Rows from block 2 of the image encoder of a small model that answers yes/no questions on an image's attributes, named by matrix and row number. Rows with one number belong to one neuron. Each number is 128 + 24 x the weight over its row's rms, rounded and kept within 0 to 255. All counts start at 0. Numbers have three digits each.
After each neuron's rows are labels from the 100 images, of 14848, where the neuron reaches its highest value: "lies over" is the class under the peak. Only what is clearly more common there than usual is listed. The data: Sentinel-2 satellite tiles (TerraMesh). In brackets: how many of the 100.
# fc1: MLP up (encoder.blocks.2.mlp.fc1.weight, 384x128), inputs 0-127
# fc2: MLP down (encoder.blocks.2.mlp.fc2.weight, 128x384, transposed), outputs 0-127

fc1.180:077086119100198124154099148070167158136134127151130134121122175084122115123159093140138114114095105122115145123147167145135133131150108164139170134122102121132137131177115150124131149145135158120122141145128164120131148108104134126127112145164128100089168101112210121128113148153105120114116150143149088100146132111171117148089117110134132116117108110117137105108136107135134119130071
fc2.180:106156075128145119114119092175097139164154115098131157069129100082142125135124114180130104162150135129130116091131136144117115142138168140149155145171124089105153098157152086176124152163122148098129146157151112115097115134094196123112138126163117143113110141081111108121163087106121168135106133127120166142098140108136100125151133144128111112135109093140143125133130140123125142103136
lies over: water (32); clouds (30)

fc1.326:097081118123105103132186124141139134135176143080188145129151120127082152170142146130129064092089119142117155128129126087148109163113146145116126114159126077110164170131105136118112130117108119117152116120100138113138141077136120119137136122123117165091120128099105124128108138143136151148149134138070130161112093183131132179150122158139138104145106133144160100149117151124123124129130
fc2.326:115127108116139106138088109134100116139181160117148167135102124151149103174121107090133116101063092144119106126147146149118119114171140134148125092197117147152086100161108141143139143136132138121137152117110127154141137125141097126122110126131144130117146115180133117104090119071087120149093142087140090112130167146118164128118174121125083138132112129142101166136161158158118121119153
lies over: trees (61)

fc1.240:104143107114142108128154154114134091107121138103170117158113132117179153143182142120112136102145108138127115088115099137124149151145119118151164150148106097089141093134114143112121120135086151089110111166177064154156109152122142138158121136113112163130174133124120139083130163108104139096116113097142092156102165089137146159132146115103097153075136148115133122155118104144155115108146
fc2.240:133123138120092129083127110145097152105117120137129102094161117121136114120121150162115129171125115119097123108102151131148087108090095162148118103136076165128168157154111111171078149072138132125128162144136134103157156151113107129138136126160091118092138090150138128130137125137104172170144120144131130086127102123168113113163130159113106141137123156106146132140203100134121155160109
lies over: crops (51)

fc1.177:172106105121121144145093144149157116112129116101135101163126148117145127107104170102122155123112152097065137155112127099168112154136132100158133120055135124138118087122147097116092143131140197145132152128123116115100129113126088126137169151150098122106149148100097113138110176147112163126126164126128129129137071092089106151124122163106144103152137117107165161120139132151144107123118
fc2.177:142125131137111096115104126136129141140132162123117162154122163137182143158133126133125090114115088094117176145146135163111147126096117108107185123148140157105126137161112122116078124148085111122143101128114131132107155088107100195136103115131149160120102134176113130107102147140136158187115121122166113136096122137130165104116137100173096110139125133159065148145119128155139154119155
lies over: snow or ice (41)

fc1.98:123173151163099126120128129122117127072149179125143122135121090117148108119123170156098144140132100114120142139131119140166137108151155133138130097159106096116122107129139204135134171118130137139081119123076135113079135089139140153113117101144143121081135102105134161129153109104124115132182115173100133090165109062135141116176132153160121113122116139130130103137153134114128148105135
fc2.98:159172126118098145122108118102148159135110097131101092114117129093141181128045136112124120141150167127103093137112144112108133086142149112150127156097098082158141152148136122101147105129114142142135109119164124158182136147113128137123122151144149155152154092162115160111118110131133134090126137112096152132104145113167110122100145127142147117119141132162074101062151148163131129111144
lies over: rangeland (58)

fc1.243:146107130171158150131157161140130111124096088164100099145148139138116119122127123130116109128109080119139109114105119127133128124143141140160118161111103188136105114135177125138116123107093111136079092156130101123158123107149121152125133125095124090132148155135071140121149149137138156150132124119101144118203146160164121136117185134121090124128142106100051078133121143151139102129124
fc2.243:126096101123122170134130138132095172134156117150115132107149151135156101136091118125158090162094129132190104119121066117163134119096108117150102144134094168122106139134138097117100131133112163157106120157142143085113126119116134192130141091136166135127126107182119086120112108123138142144115085165166139118090144122136128151096133106159132135163101131119139168115078138139133147147105
lies over: rangeland (46)

fc1.41:124133149121150145145126155075116132137128128141116104132145098099114104170132138114154121131152119179140127134130132114124152110130168125149087155136131154099083069120120140128064105122133131137142198129150090120090120081148185133141186108126165113141151130131133153140095118164066137138125095113132096131155130125081116134113142147106119116167095144109128117136156116125111126158129
fc2.41:143120134131107086122107134082118147117137094111125116109120138073109148150125123106168144122173135123132129168155106129136123162078157123137137128160151158145116107085162109136128150130142057140110138090124132156115110115158115177121088094110123134147125085121158151134132130138120106150114090097161080150123137088151146087132153108107114123114124153111146205153122131134127124114158
lies over: clouds (40)

fc1.35:078121085103122124145088153091092167201150141123139144167095193078116154137173091124135126145097077143138088166152129147136141113157112120132142126132138136116113127164136117115121108141147140164078125125132120122121110084113117154134149141153134126107134133149151139089116116130089130120154107113138106105154118109196095154137134123164129127124107116125143139089126130144121139102138
fc2.35:150139128110115153138105160155155085097154111101110154065118082124117129117124143164110139166167145162142136111119120189085139136106139158132147112120088108126135102135115107137101146164137148135144124143129150131126109117099157106096088096167127121113138165099118137171102130137159107111149164103100121154100166096119144145113103158077106109132153127106114143141176136104149154135101
lies over: water (27)

fc1.92:127143128142122121151114093104142129156118156127129132128135064131130120064116070145092086095098114139139142099149121118142139127110122156133073155144122136134134084132146111080126111151131148109118152129113098140122097135113090146130142133160152086137125143075177158132160125144175139154120139144149105116119152090114111173126120081139105131156141137092174155114143117183143128137141
fc2.92:115094088107146159122183133142134161134132164093166096123080143148130169120128107131148156177133109131111105166134120085117109159132116090121131124108109103133115129147076131159130142081116120106152128151165098148126102146114137114136136158149147118102141153090158135136136125102112115113129112151108143139181116117115156116139165122065148117177118139155112149114137112146129156118061
lies over: clouds (35)

fc1.317:152152132077101176145152150093125116137128102144153157115162134143062157091116120089162135166143123120115134111153133110143134149154090117136074191092111128130106135113130101118145100129071119141143116130168101092142143086126165119126111135157115130092111115146163131114150145125128135156124108132124118095115128149141140121107117130121160107138131098085212120133145135138133107124111
fc2.317:137114138149120112121138109156149127197134141145169135117140145137136136111116139138149113095074069118113078157097153069170106162129135164133131130128101108073091124084150168117143092150113120168129140114158101123104132151142146141066108147130119098134116121113128111136106111147135147103166155146168144121086134156149146142146128114095132113127137145114141122160130092120121111168118
lies over: crops (43)

fc1.313:147143140155123169097165114106107103077125130138091125148156129125130108113140096157115118106129139123133135180150129170143137120102132150137083095117127084116120077177120139157112123101123179120106133120142133089142169079162181120143129148111125127124114178128130131098097117133127161125154168129112143170109080091135121103110119117133103095136106142125114116135114191130121127167112
fc2.313:146130116128078104104141109100102156184130128104136150173123135121159151142119113118117122121134104128120129118125137145106114139087144138121185096138129137167149144127085138133169112157133087144122143136128124135116147136058088112153126137159162176114125118124161128078138115108127114153088089132126119126123137115117147105206134134180153137122141148101108087115111162173122107105121
lies over: crops (38)

fc1.157:138101118102125105121121182129165090075107131156136092130144131133151164133137157116086099072127123144150155143142120148154152093105112159134158097165158123112104120151140121145086079127118116123122187131128094165169122108130104122115091187147112104164107129142129145099111087171139136112145111123119116120129098135176099136103122168124117123131096130132155134125177123121130121128111
fc2.157:111103128074083116136115117122154142114119121138134088125137127148146129131109154136135138098105119143143141122148142115106150140112141149158163124170126117119170161107148140105133173123084127144082118124172118143122137170086154120125133139118126094161054144128095134099120179150136128136146095146113129087121146111121219130132123133131099142141150110143087095116170119119130138096089
lies over: water (47)

fc1.299:152143140113140133108112154187116114133178164140160107133094113102142113120138131122101113147130089126159142140113125116159103115157116076104137102120148133082149125093178140147100163116139079116154127138129125169124129158076153096114172091130099120104113163095099140163135121149131135137158090097142166108112155112153105122140152161114156134146180116104113090136124132113145121099136
fc2.299:139139141190124122078151139123098137114116152091126124096125174128101136140135149081124089106098119157186167128103149122145132109101126132101149146089110108143122129147098121152163118104138146187168128151142119089134124130114117161101149150142153106094141144107123126139118118157131140145116120125123126128136136128159044078108156116143179135132103153102106113143112098145092146149129
lies over: trees (69)

fc1.190:135135145161107131120167126144120095157105133128130126139095088092090088103156145114125120152124136091115142146170073111142068123125141159158140110173156134157123181125154094110116156101112144089120126107159148154142148166168046115139126117107147123145120159091120119149112159098130121099118126116148155142155088140093125118132103119122143099107099129145146115132169140149126118116132
fc2.190:122091101138138105098156148073077133159148162124140138134149134139185117118128163146148110094159158091117113128121119181129139119086130116117118105118133090114123123135138094141164115109170139106115159138138181134158156163163088095149087109133106112151137136166142116112128099138139116158141121087135145102132136116134138121136063170111145148138126123106124124081167119110128103138098
lies over: snow or ice (99)

fc1.29:110109114089117140117143117112130119103120130169106133140151119146084149066121145154145140133128123088114121094112098109062139137125115131139124115129169107134117134133089136145152105136191145111042158100066138147119106128152134120122126111182107116093132097154159144180090123135152117123116120111131081121145136137070112146117131137122136141126118099120158139157158137140130127127137
fc2.29:120150135128166085111102143121121152144123128126100157127098160122131114179138111087126150129103090128127116129140148173138158196099147133087144130142096169131093131151129131115128095143119121116133107160128126106153110148133077130141155123121165123099104122115145119116128161076157181129119144106154134038097124096129139128143096113131103106137172107166131146116150135158120111135142
lies over: clouds (46)

fc1.377:145151200144116139126144118087111124146144137126133135117122158097154122151142143128117126118114140159135109095095134136149128142128110100127088112114119121107079086122140069131129123134161113181155136143142103146104107089114124151135149108159146151097121134158114178162114106114106133101143131096099100111161158104091104161132201134110160118181130103094135125156136143086118126122148
fc2.377:141174131153118128090145118126138135168132141162124116113141134070117150133132092103119135126108139127080139150122087166111190134116177156105189146123108144158110168123109101123102109115111155124090134136101144132114179097146145154146150090131098124136132082176142158104137120155138152114100131132131103156078178124126109132139121114125095113129093085113123146115128122162108123137132
lies over: clouds (65)

fc1.136:131101119130093124123164179105105143143088143140135153158122115114144118134121171105150137160109132141126123097125145119134146129142108086111147111121124095103144177115152128138111136097103130146149144146129137113138140100046140119086123118107170167070137133147155184129051127111124087155122126129147124150117141112142108080135164109118129132101162121131143117162176131133134162143121
fc2.136:136167137127121149139141109121119092137122161150105108132127123126144164101098152146138104125119109117120097170180153099159116114108138140165133113127165136088155121130087150096103111099133179128137109088135184115097122112106126104111111177137160117132102101148153158183152098106146115150142149156113152190125084103100087110138136094115125145087132112096113122154128129120156111123125
lies over: rangeland (59)

fc1.365:114140126122124117139113123104101064125152107107166150120123100103142126149140155096144104151153181121132090169118119146138154165177117103126138136118110114117131114113162152124107179103069106120102118153124160135152084158116148069107143144102103153130138165129140132121115160147187093125123138128123128083149143130122109140084109177148154139112147128109140143113107117109088147120157
fc2.365:143146133151080141091130149154139183073187106123123135114126112141133146153160131100129139127142134102175099151083139118170162120158112136124122092147133130069090145134142145135143158146114118099098127134139101091129121141141116083130122108140152142119082136112111151119117131123153107172114118154155117184100139159118110134128123190147128120111100137110140162129130085098101099100125
lies over: water (57)

fc1.174:146134069112166126134146150118118144093157141130109090126137122131164115120165154163118137141129127102105106143131147124113133126076098150169129135160122134184095134092115132075129087131136119136130151119120117096111122098121121105144138138149195139143146119136139127142113130200098125072169131158185150116151129095161129126103133120123118107105109124151156136132101109152107117181136
fc2.174:152100124108151085165114119138098096104125162111114151097132115120176153112126144133109129112124082186168128156134124152132112121124139149113175116140142150134150114109114115135094106134139092113075138052160122117119123120121129123136161151092155155140141161101082159140140126124158137176162142129145123079160090115147106122127109116144121082156135113111093113131118157153140166109122
lies over: built area (29)

fc1.211:151155178099121134166154111101112113110096139124115129113174171099127157115186111088121113102115128124121083128128109146149184138148127125122164118108101129083154152179119111124178117096128108126123141134102150090101118127120157130100172107147146096148151134135151145109097102126140127130140128115093131144113124115090138124136169103116171113168175118123131147109138129141065149127106
fc2.211:126155128121129076130129095129103102155203155102084126094151145105175137134081123138172113140140159119134131121128147077140130129115151104110111133164136107136111151117131144100116139123145140128122125123117097097161127103128102122176089087178170138116131126167139130145100163092140125120143128109130125160084096147120108156168145112131119128122130104091120144087166154142154091119163
lies over: clouds (83)

fc1.103:101142155124146122137130134145144144116159132132103123098151176106138105094109148130144123146144137166114167147111080145116106131102108132112126118146088112105098105169194076094114141149169133112156095154140162146135182094120098141100126109128130123115125082148079115079093145105108182095124162121139142139095143114117131158111123108164152125144177112113144130124138121132123154138112
fc2.103:169122087132122125068125115092156101128096154156109143141092117156142127152120171133110108116137143139135104122128174099166158122156137071111166103131149126121107112146145097138125117104183100144176127129116120115079177171120140115096144152155104131109102113154092112160093123152117149126123143122114147125187095143140119136147118082122154098142086110140123135140111131122128145146108
lies over: clouds (48); snow or ice (32)

fc1.357:144144139150091092095100170115122129104146141145109142143147125123135112109135133109089080145109153070161167133128128137118112126140147126161110184126129115137069187116144148135143106112183103130084164172136111117109117124149143140140169130086141148123158164100116157080170137115111136132135137110148122109086139111140154139138138134159106095069094150131112110130126143118123122120133
fc2.357:159096114114086148152108113095139133098151079156112116101157140133143113155132142177129166124140137160101115152126109099146124128144175123168115183106102115116146160130132093109131140160100147149113076119140130110121155148187128154113163114144100106104108093139156156139153132137109138133082096067108100136133132124094113139143110134140157134125143097154168113088126155119103148104129
lies over: rangeland (58)

fc1.40:096124154142131137106128154164128127104104121094169150115109140132159163129110167086128128121078122105110084095151118055147153133134127129098181148087129153158121080132133106102123083150132132111127158147159114150139144107109129103130156154089107134096101131106128160158145133091158160157095132135105097113145133150108145145141125131128124160124102140125181128150070151123136132112129
fc2.40:154113142143147086132175129149153142133126159131124077111121140145094154127165137116115155116131094143131141118037060145101098125118156114154162140140094127140174161123119139165150119168148130105135131090088146112127097157165068089139102087114131116127118122121136134105093120105158119122125088124138120119138128154126113146144125176137158128126124142105142139158137129131159109143124
lies over: water (27)

fc1.329:130161106115166104139146134136150075090138090133110143166101124105105147116134084094120159101138113102147107061104164175138152088133165127129078118077124164153109126146112137140070134137118108117142106154132133141144136138127135186114100130112167137109167115147161155141130155132114124150135116088157124108128139140131105106136129165145124132120089136123108097145142169111123122144166
fc2.329:098125129120139130114153122164139148146142072141157164144131102145112103123116087156155132146109162123129110140110082115134126127047116163118163137108111117118102119129125139101194127149135116147129139127099080093127130102142088133097118113143125138101087109132114122108172149117118160149104122113137116111135111188142096140146104132107126132138142183183124136114171160162159107138121
lies over: crops (56)

fc1.290:126111121124108149106160112125164068138144128105140146143138127119159108154120143105135146126168119152138120107087124158097122131141158155112101115131137110120092134108154138160098127121096141085158132104160126127162142108104134104138093152144130101153142146148158177198121122133118122129181101091164111131168137133074087181107126089115090137115134139146122079094120151100133125134125
fc2.290:070151151114117126090119127129147144107133142075145121173088153168124127134141112114118096115122077117138173094188137126129147133108095089181143129147127119111174129168102152141125085109151124108150136109146159136091111130122085156133131150126120120152096134125094141099109100154165145123127100139114177121122110081133124142141161107135129102146136192162106138123141139136130126132132
lies over: trees (56)

fc1.34:103149147111136121106139146156163112110112112113144162150154123125165135139110161121106138101125132134157108170109136122091132079128152134130155120146166088132130118093131147132133144052134104060184137123132132149117114107113116141107092142129085130125091176119116085193131112144143107098131119135138130147116152135112140154162108128169114096136152115112135130101126175153107094106159
fc2.34:105087073140101110116116134110174138138095131134106142142151111135159101155131118121159108114160126139133132111114107105126152138134115117150122108101125164100153089133166123155135162117073110147129166132195171124119132136110148074137104110127136159190091143137122138121104144136161117106160065131139135125149095109107139107111144124131114092116133124148104159159105160172112162110137
lies over: trees (80)

fc1.56:150112122190137157106102103144137108094115146119131098152142133152129125154146080116120120141166144122076133106117138105094165141107146136133128172140130145117103114173143147133107111159120135149094145125122107106162093118085134138133134090160108088163138090144123125164146158159118152137163100125114124110153162094092116111130142154109124135113149129084091075153143161107114162128077
fc2.56:123145174125131130162107118158107174123133144216134122155160141136133124133120083131127085143102120139132127187132105136121115124109115137127144125138065153113092132117119101163102157141128124110158121123084085154082113109090131154106103160140119104136127120162113109161130113129100139103152111090117101123144165102146159127138116151111180115118120117140095127160090133111163156148120
lies over: bare ground (29)

fc1.345:123128161107120093162171067150139065134173131150117099153126125145144110114162140112157156087119106127143124150139184127125116116095135126157166112139129134118111126132109076086141121127169143115137135171149125066104114114107154167145151135110089117135097138147166131139098152125110124125117144127127092134078125119123125140144170120132146102182153118140116122123117114149083133091127
fc2.345:144115160133113135131145118083130096116159134113068113109143177107117134104152121124093107171149176103121136129121104117131150120130115146120132134101129130117095161121134100089116165157132166161111145070113127119113189131120101153094159124103109101137129143170130123121130139111144136110170122134087150164136116128135110155169160082132110099168122164081127133126129136185093132114136
lies over: clouds (49)

fc1.366:142111079128154145177179142151083109123083126139135128130108113127160129151182114141151103132139116110127097110133142098104063116093123129100135104107112131113098112143101075140124140136140149132129122127129143091105155122152092145176147120147149136137152136129121140162134133127165159140150140154161106141054126109156120101153090128134101146104156079116138104141125162157115163119147
fc2.366:128158127157081121100108123138108163128123120139085167106145160148134135139130146111134148149110107136115127110149134150096139130162106166102185148133118166158129133095103144082122120137114152134126113142111130108092088093123085112119091136149118161078100148112102114104122107128171118184122097141186153114098092126118113166123084148162080124148130159129125134126155140153159118112131
lies over: built area (53)

fc1.260:102144186158143126094123114153102128145133136152114098139150111171108137178141146110118157146093123138110095133128113114097103124129173089144089132116132117127150141166120118131095063200128076134136104150141148126088123163136111129132134138108126134157116136092100129130080124117127117148131147148115129156139137072112183108114125145134121160110130134112127169181152099128115144108103
fc2.260:093121121137132173116134171135115131126110139129165144120119036170106113118099133152103097123148128129116122166130157172126143115132127130110107108147111145119117113142121114170116099097186131138135122149145133139141100125135171111129117129133128113129127117081119133085174140134131121084135093133078091116169131150119109107129118140114128160124206124115141129155133062115155122126159
lies over: clouds (33)

fc1.147:153168138121082108154142140120151128124188081106143129151129136191123127115126116132120147122137139092154121172135107116171145119095119140133135138141108119125092127083113098143149113124072126109142114100101111181109088150127116183125140117160136141059141127156176152093104102101127122102152131135111108169141128099128134113110135135116144147147125111119133139109157114137099083159157
fc2.147:108113175121134128111109162172107105115113093114127149127162173153098142112128129086139117087130105125144150061115156155091134174109144134163086172132175108136133076126106105170124144139083153108133124154117127148096115117125129125137117129113137162129084136133096118166153142125098097150162109091133147147128138150110134137126085130072135135144131112148164151156125104121130147123148
lies over: rangeland (53)

fc1.152:146167145137112107135130107189132120166133074107136190129133119087145171106144127114119133093128130129099119106087141117119175121117129137102148136134121084147113138153138159125136127100105146140109170082087146118100057148106105137119104128141149162129122141149098111100101134157130123149152109142101095168157133115130111135128112114172091125163145121109138165124142111160182124132133
fc2.152:161111110109115079148153124128103124129100111109144115139093148156087167171096090130121118137127133113148089141164072180119130164150147112120094135108127079135147171135139109103114134115097159134142110131114128099139150112158136152191094127139119134148146133121174075138117148123147109155119147140124100115165126149159125114131122135120127177139130130102129137135154148112076145066117
lies over: trees (50)

fc1.226:124150103164132176150173107095125125117117134153143143120099122174135135141113114126112099111095119097130114111138147112126070120098151125141112120120112121131121179117119158104090140150128126102135129136131123083101130098139192157124108094151150109096128127126129131121105168134140136144181138125165205099115125111166103129126135124154112118111113162104146068168148087161147147114115
fc2.226:089146111124104110110151102114180098100099113097108148128133111139133124088066193137120138134121158104140096126143123116129139167105163152126161121125116146190148128121154126116180113114086133140128121122085091164111135143097141142165140103116142177117135125172092150107114115095141139140140096120109112133133176123110117163106146127119127108142111137180141140098114146173145110130116
lies over: built area (25)

fc1.281:128130089074101061146099133096175161089118133109186101171157145131141122139134143135107104122122133147150104137117113167150139108094179117139147115150111120132088058139177130143144131098113107117125120128130118141139088124074136099101125157151105095164150174153163117153136082137141107103136089125125131134126143117120097158119115125132129144112117142148117137119126126142105133128157
fc2.281:096137115090088118118122164113155207195122102126138090151137116138154132104128134160138095106128125131122118140144138142115092164113129120132131122119133112109144095114148139143161120088128104127121140137129154158167142150138086123147103150137112168190070128096086146107100132132150114148121105138120132138122132125095181159128151129102126123111126105131080138154159128128154101117069
lies over: water (30)

fc1.130:131114174117149129152159129120134148125095156126120126097149148131139146120125141082119139135166157129140122063149083112121145139088124118118141107126147098085167090186120097128147134138221080086126133134128144141144116120116147148123150162135146114116135104128143120141121153133162146111130137116083110119118112111159179138172137137155114107138159084079130147126139095105133139115129
fc2.130:145095145127139067113129109122152120132134165124110140118140137160158098129131192123092067156124142178135141147136141131172127156137134109102147137158112154122100085120144122084118081133115092126164140105135112102079117101153114129117112144157146145111125086169124098106100114130103148130116149148106150130132138142125112160123156082177102122168115103136134120168155154120111140088129
lies over: clouds (88)

fc1.74:121131087104115118162120103141184091121110141099157141175125118146117126147114108138112103104104115155179126114105137098113117150143127147150139137125123149134082145114158129109151125132138131095143104101144122124125121154126106110157117133133131066181136159105101185159106101153162147121186104107153102107135154120113100152148126093115128114155127160145090153099157165118137096149179
fc2.74:122067126106111113134144141147174140168129111084136109121141131123156125120148146122135110115127170131166158123153110140110105125127114118148093132173102136151146103115100218146112101068137140071135161130103160186124104137096132135109138159122127135157123105118132130140145111101133153111115108160096173125123137093127147151136126059151141108106118137127146135108121123146109104122106
lies over: trees (57)

fc1.346:127113136110150136123124147148138147098129079140139113131128138132122106135179130161103132148089152110213139141113106157157062120119115143102148138102143143135133111109141127110137180123127124100081119146156110186160120151098121123125098093166102126145142149093166134129142131136103093151133125155105138100121128139138128089166111133152140113142115106083140121081140122113080135088090
fc2.346:144123143116099127113160122126142137137145132108135076132103106113142127135051050122129133142150162148153166136103126143112147100157140111104120112160165120145145166112158094108120103116133125121113142099141158088161130137110135091130169125142117157152107169116125165134170080136122145127151105093168122161098120149100141129132106137152145138127091116126090151149151145120081085139120
lies over: water (63)

fc1.138:096113154099154109128136161182114110138144136128153180119140151150079112093142112119123102129118164120128117099139076129134150103097102132147145137133118144105109155109056174166163109153112151134089151117087165124148131119169142096145126128148126123144119139161123131098115129124121129133143119106173129067114150111126109139104154099145144148076155085142168143144114110149125131153127
fc2.138:073094138131124143145115148124150129146120158145103162090128147139112159147131113122132124092088075175146105116134102124121150135096109140107162114106148124134113087107139169144162127154120135121108133142114152129123165149192127118130150149093123161101153117087130093167128147159147120106133103096166103147109107134080164109073129107129126169133113138139163127128136138139110090109181
lies over: water (38)

fc1.251:118149121133114103077071144152142112115070138111111085137138093100147162138135135174105051138104146118139161145181148125128117124139152142121085149134102106175119158129140119107127113140107155144106148130148109112107146140153116118152091165164139134131109156109143139085112118131145162092141097105138090111090151135113110148111163157153122163133138133139145127102155135090135141161116
fc2.251:175130092100118126130109146154115112126160150092099144153139133168171119119157111131148137094154151178079132103102123097141133149038130133107097128119110125117135091101177160135159124144140128154133133086159146143146140149103120121151120129143136138166134138122169166138151149117112117126148134071131095095147139124100070115155107119158123112102116126138108105121102113119113134106152
lies over: built area (50)

fc1.87:116140119122121143117145132125140128072112089131114151167118119158144116142114114132132119121083147122096125089147118193091136081134152149134126104129126111094125148120106168127135120163158098108113135169131146125113102075160116082156139126138103078139133121105124130162132118151164140136116108166145136146128109164136114126084186142068167126141095145154174129093134137093130149151135
fc2.87:132127120121140110148116136141117109130127099130096128157139154154116134126135106119083140176146114142127170134134112102128119143162116109121067165114112167082139141125126135123145096141162117123137110116146186113146096111115140138155104125104049090132167142078128136140111153137159109171145149129127111099152108083117128134131121154130093112123114151168140157201112150102125079137126
lies over: water (29)

fc1.64:117110118125143177108135126126095134127105156135117111117143051149116126132152132140123137126107132119120098111149132142084122114131130135136138085137102141153113132108104086078128165132107152108078152117152112097121119129159116113177161151150110155140156117093139138150122117128146103159136133157205135133112143110152090116101094143169127169146130078152156086140120129184157113141118
fc2.64:144109136117083126133091126119112120086110179116090127131130149150149140109133113131156154151131099156142097106156170148115135211148108168121156109188102149130142138120100151119160111113096131142123106100106106139087122106111094138162098139125134156123152195126142174111123114130177133126135146132154130083105120134105106136095115135160119107154096133123094118111107153139157116123135
lies over: built area (71)

fc1.158:136089156119107169153165143145077146135123129178147115113178085117108135174117107130154128140130094134140129083120115076084104122151109137107157117103073112158123129116136125124153130148126154112104123124131098098174157146113135129121119117132153127144137117106110139114130112168105129122128132124157146066112114120178125156147114143169153079150120064112162131127128127172119124141141
fc2.158:128138166120098116151103109150116088138153147119079152128077098113178143119126136098082091133130084153133123146163170143114118109139112132146124161128170147095121118141119127131131125106077100147120111125102139118155182127137092138142080139134087117090153132095107185140141119106116084163135145137116124123155122120101119173174105128127165137166141128148120128139122142096128157145156
lies over: built area (37)

fc1.65:175141147117126106100158044098116116113119144119138176136120105125121131118097118136105078185135100113125143162117150170093142121099136148084150130139116114091176140112148128108133103159095146130135114106131115129105132126106174151130136154156105179097147178167113115128102135153115136110138099165108157104114132176111139128174114116149110123149107158110102121122120114132120134115128
fc2.65:150127132165117164140092141108145147146116125118142140128149130141129138104126112111147115137109149106119093111188101095096100114130097171128086096153144131149109139161158133125192141164138165106110121138118123096114159118116118133166123078117154142137140114091119137115127139102163143092096136142101120155117113089120128121097152064148112161163077133139184079131140150135142145150118
lies over: bare ground (27)

fc1.374:097134100136117116147182120117111117132125159105146078112124137175104131155122153135135138150132143129123111132122141088163131100103136098117114132128111148139153132124145124176132109102139092180134169104120170122100104140072135125116172159138127115184104136146075097124121151134102085177142129167135111106095105134128129136120114185127106148113134119104104160165109140113092147088151
fc2.374:144096144142169123145104143176098105125137110135143163122138117142165132158116126056112119128082097154141128113129118160090096130135110123098133163143166108154103132158124163111107145112124119151149122099131118113130133128122101092073104153109150116107120081084107157111145143140139124091153100118152118184200125169111132103149132145138116101113165126145156156102140143127127147118140
lies over: rangeland (60)

fc1.191:118146174061155140123112151077123113147121152148118083137157110120108109163137131095147142125163131193105111117120124132097183134122146105154086146136122132098149156113119144108085133146126132116117176114110115152114099123145159101133143111146143113124142099103129114172084145168110126172089123107113130106144170124096141100136144175111121156141166142143113135129138090158119110138145
fc2.191:110112175138130074112120177117118161123142147140141131122122157123123108131125139139153101111129135085135125157138107189168129163096130114122140155182155143125123090093145168145121109123128049138131151118113146133120072109173119158152098103116152129134137077097120115099146102140124103140134148105131102158140107119103134099148140118138120100118108107087151160153171130113104134108158
lies over: clouds (81)

fc1.267:125143114100143149100121159098127153139148135120133138088130164122117177131132160097167107100097149138128120127113140120206131125142155177146107150130153079122109169121161125073142127142102102120102080128125087166102101142084106123137118148151126111115118132177178084077117141127115126109145135117110143113127104126129106127116093130132143154098114127167136164141168144115116130133150
fc2.267:139086127156085113111144155155126148131148132153119090123135156141099117122140140126143118083128123142104116136146173162110130139138128137160074147125135075132144154085109151141118125153146152138081100119148111145099116118116133122109152143155157116103130119133178093148120143111122148108133084165146114140104116172113129135185113118111067131154119119086089137152117139128132083200130
lies over: crops (44)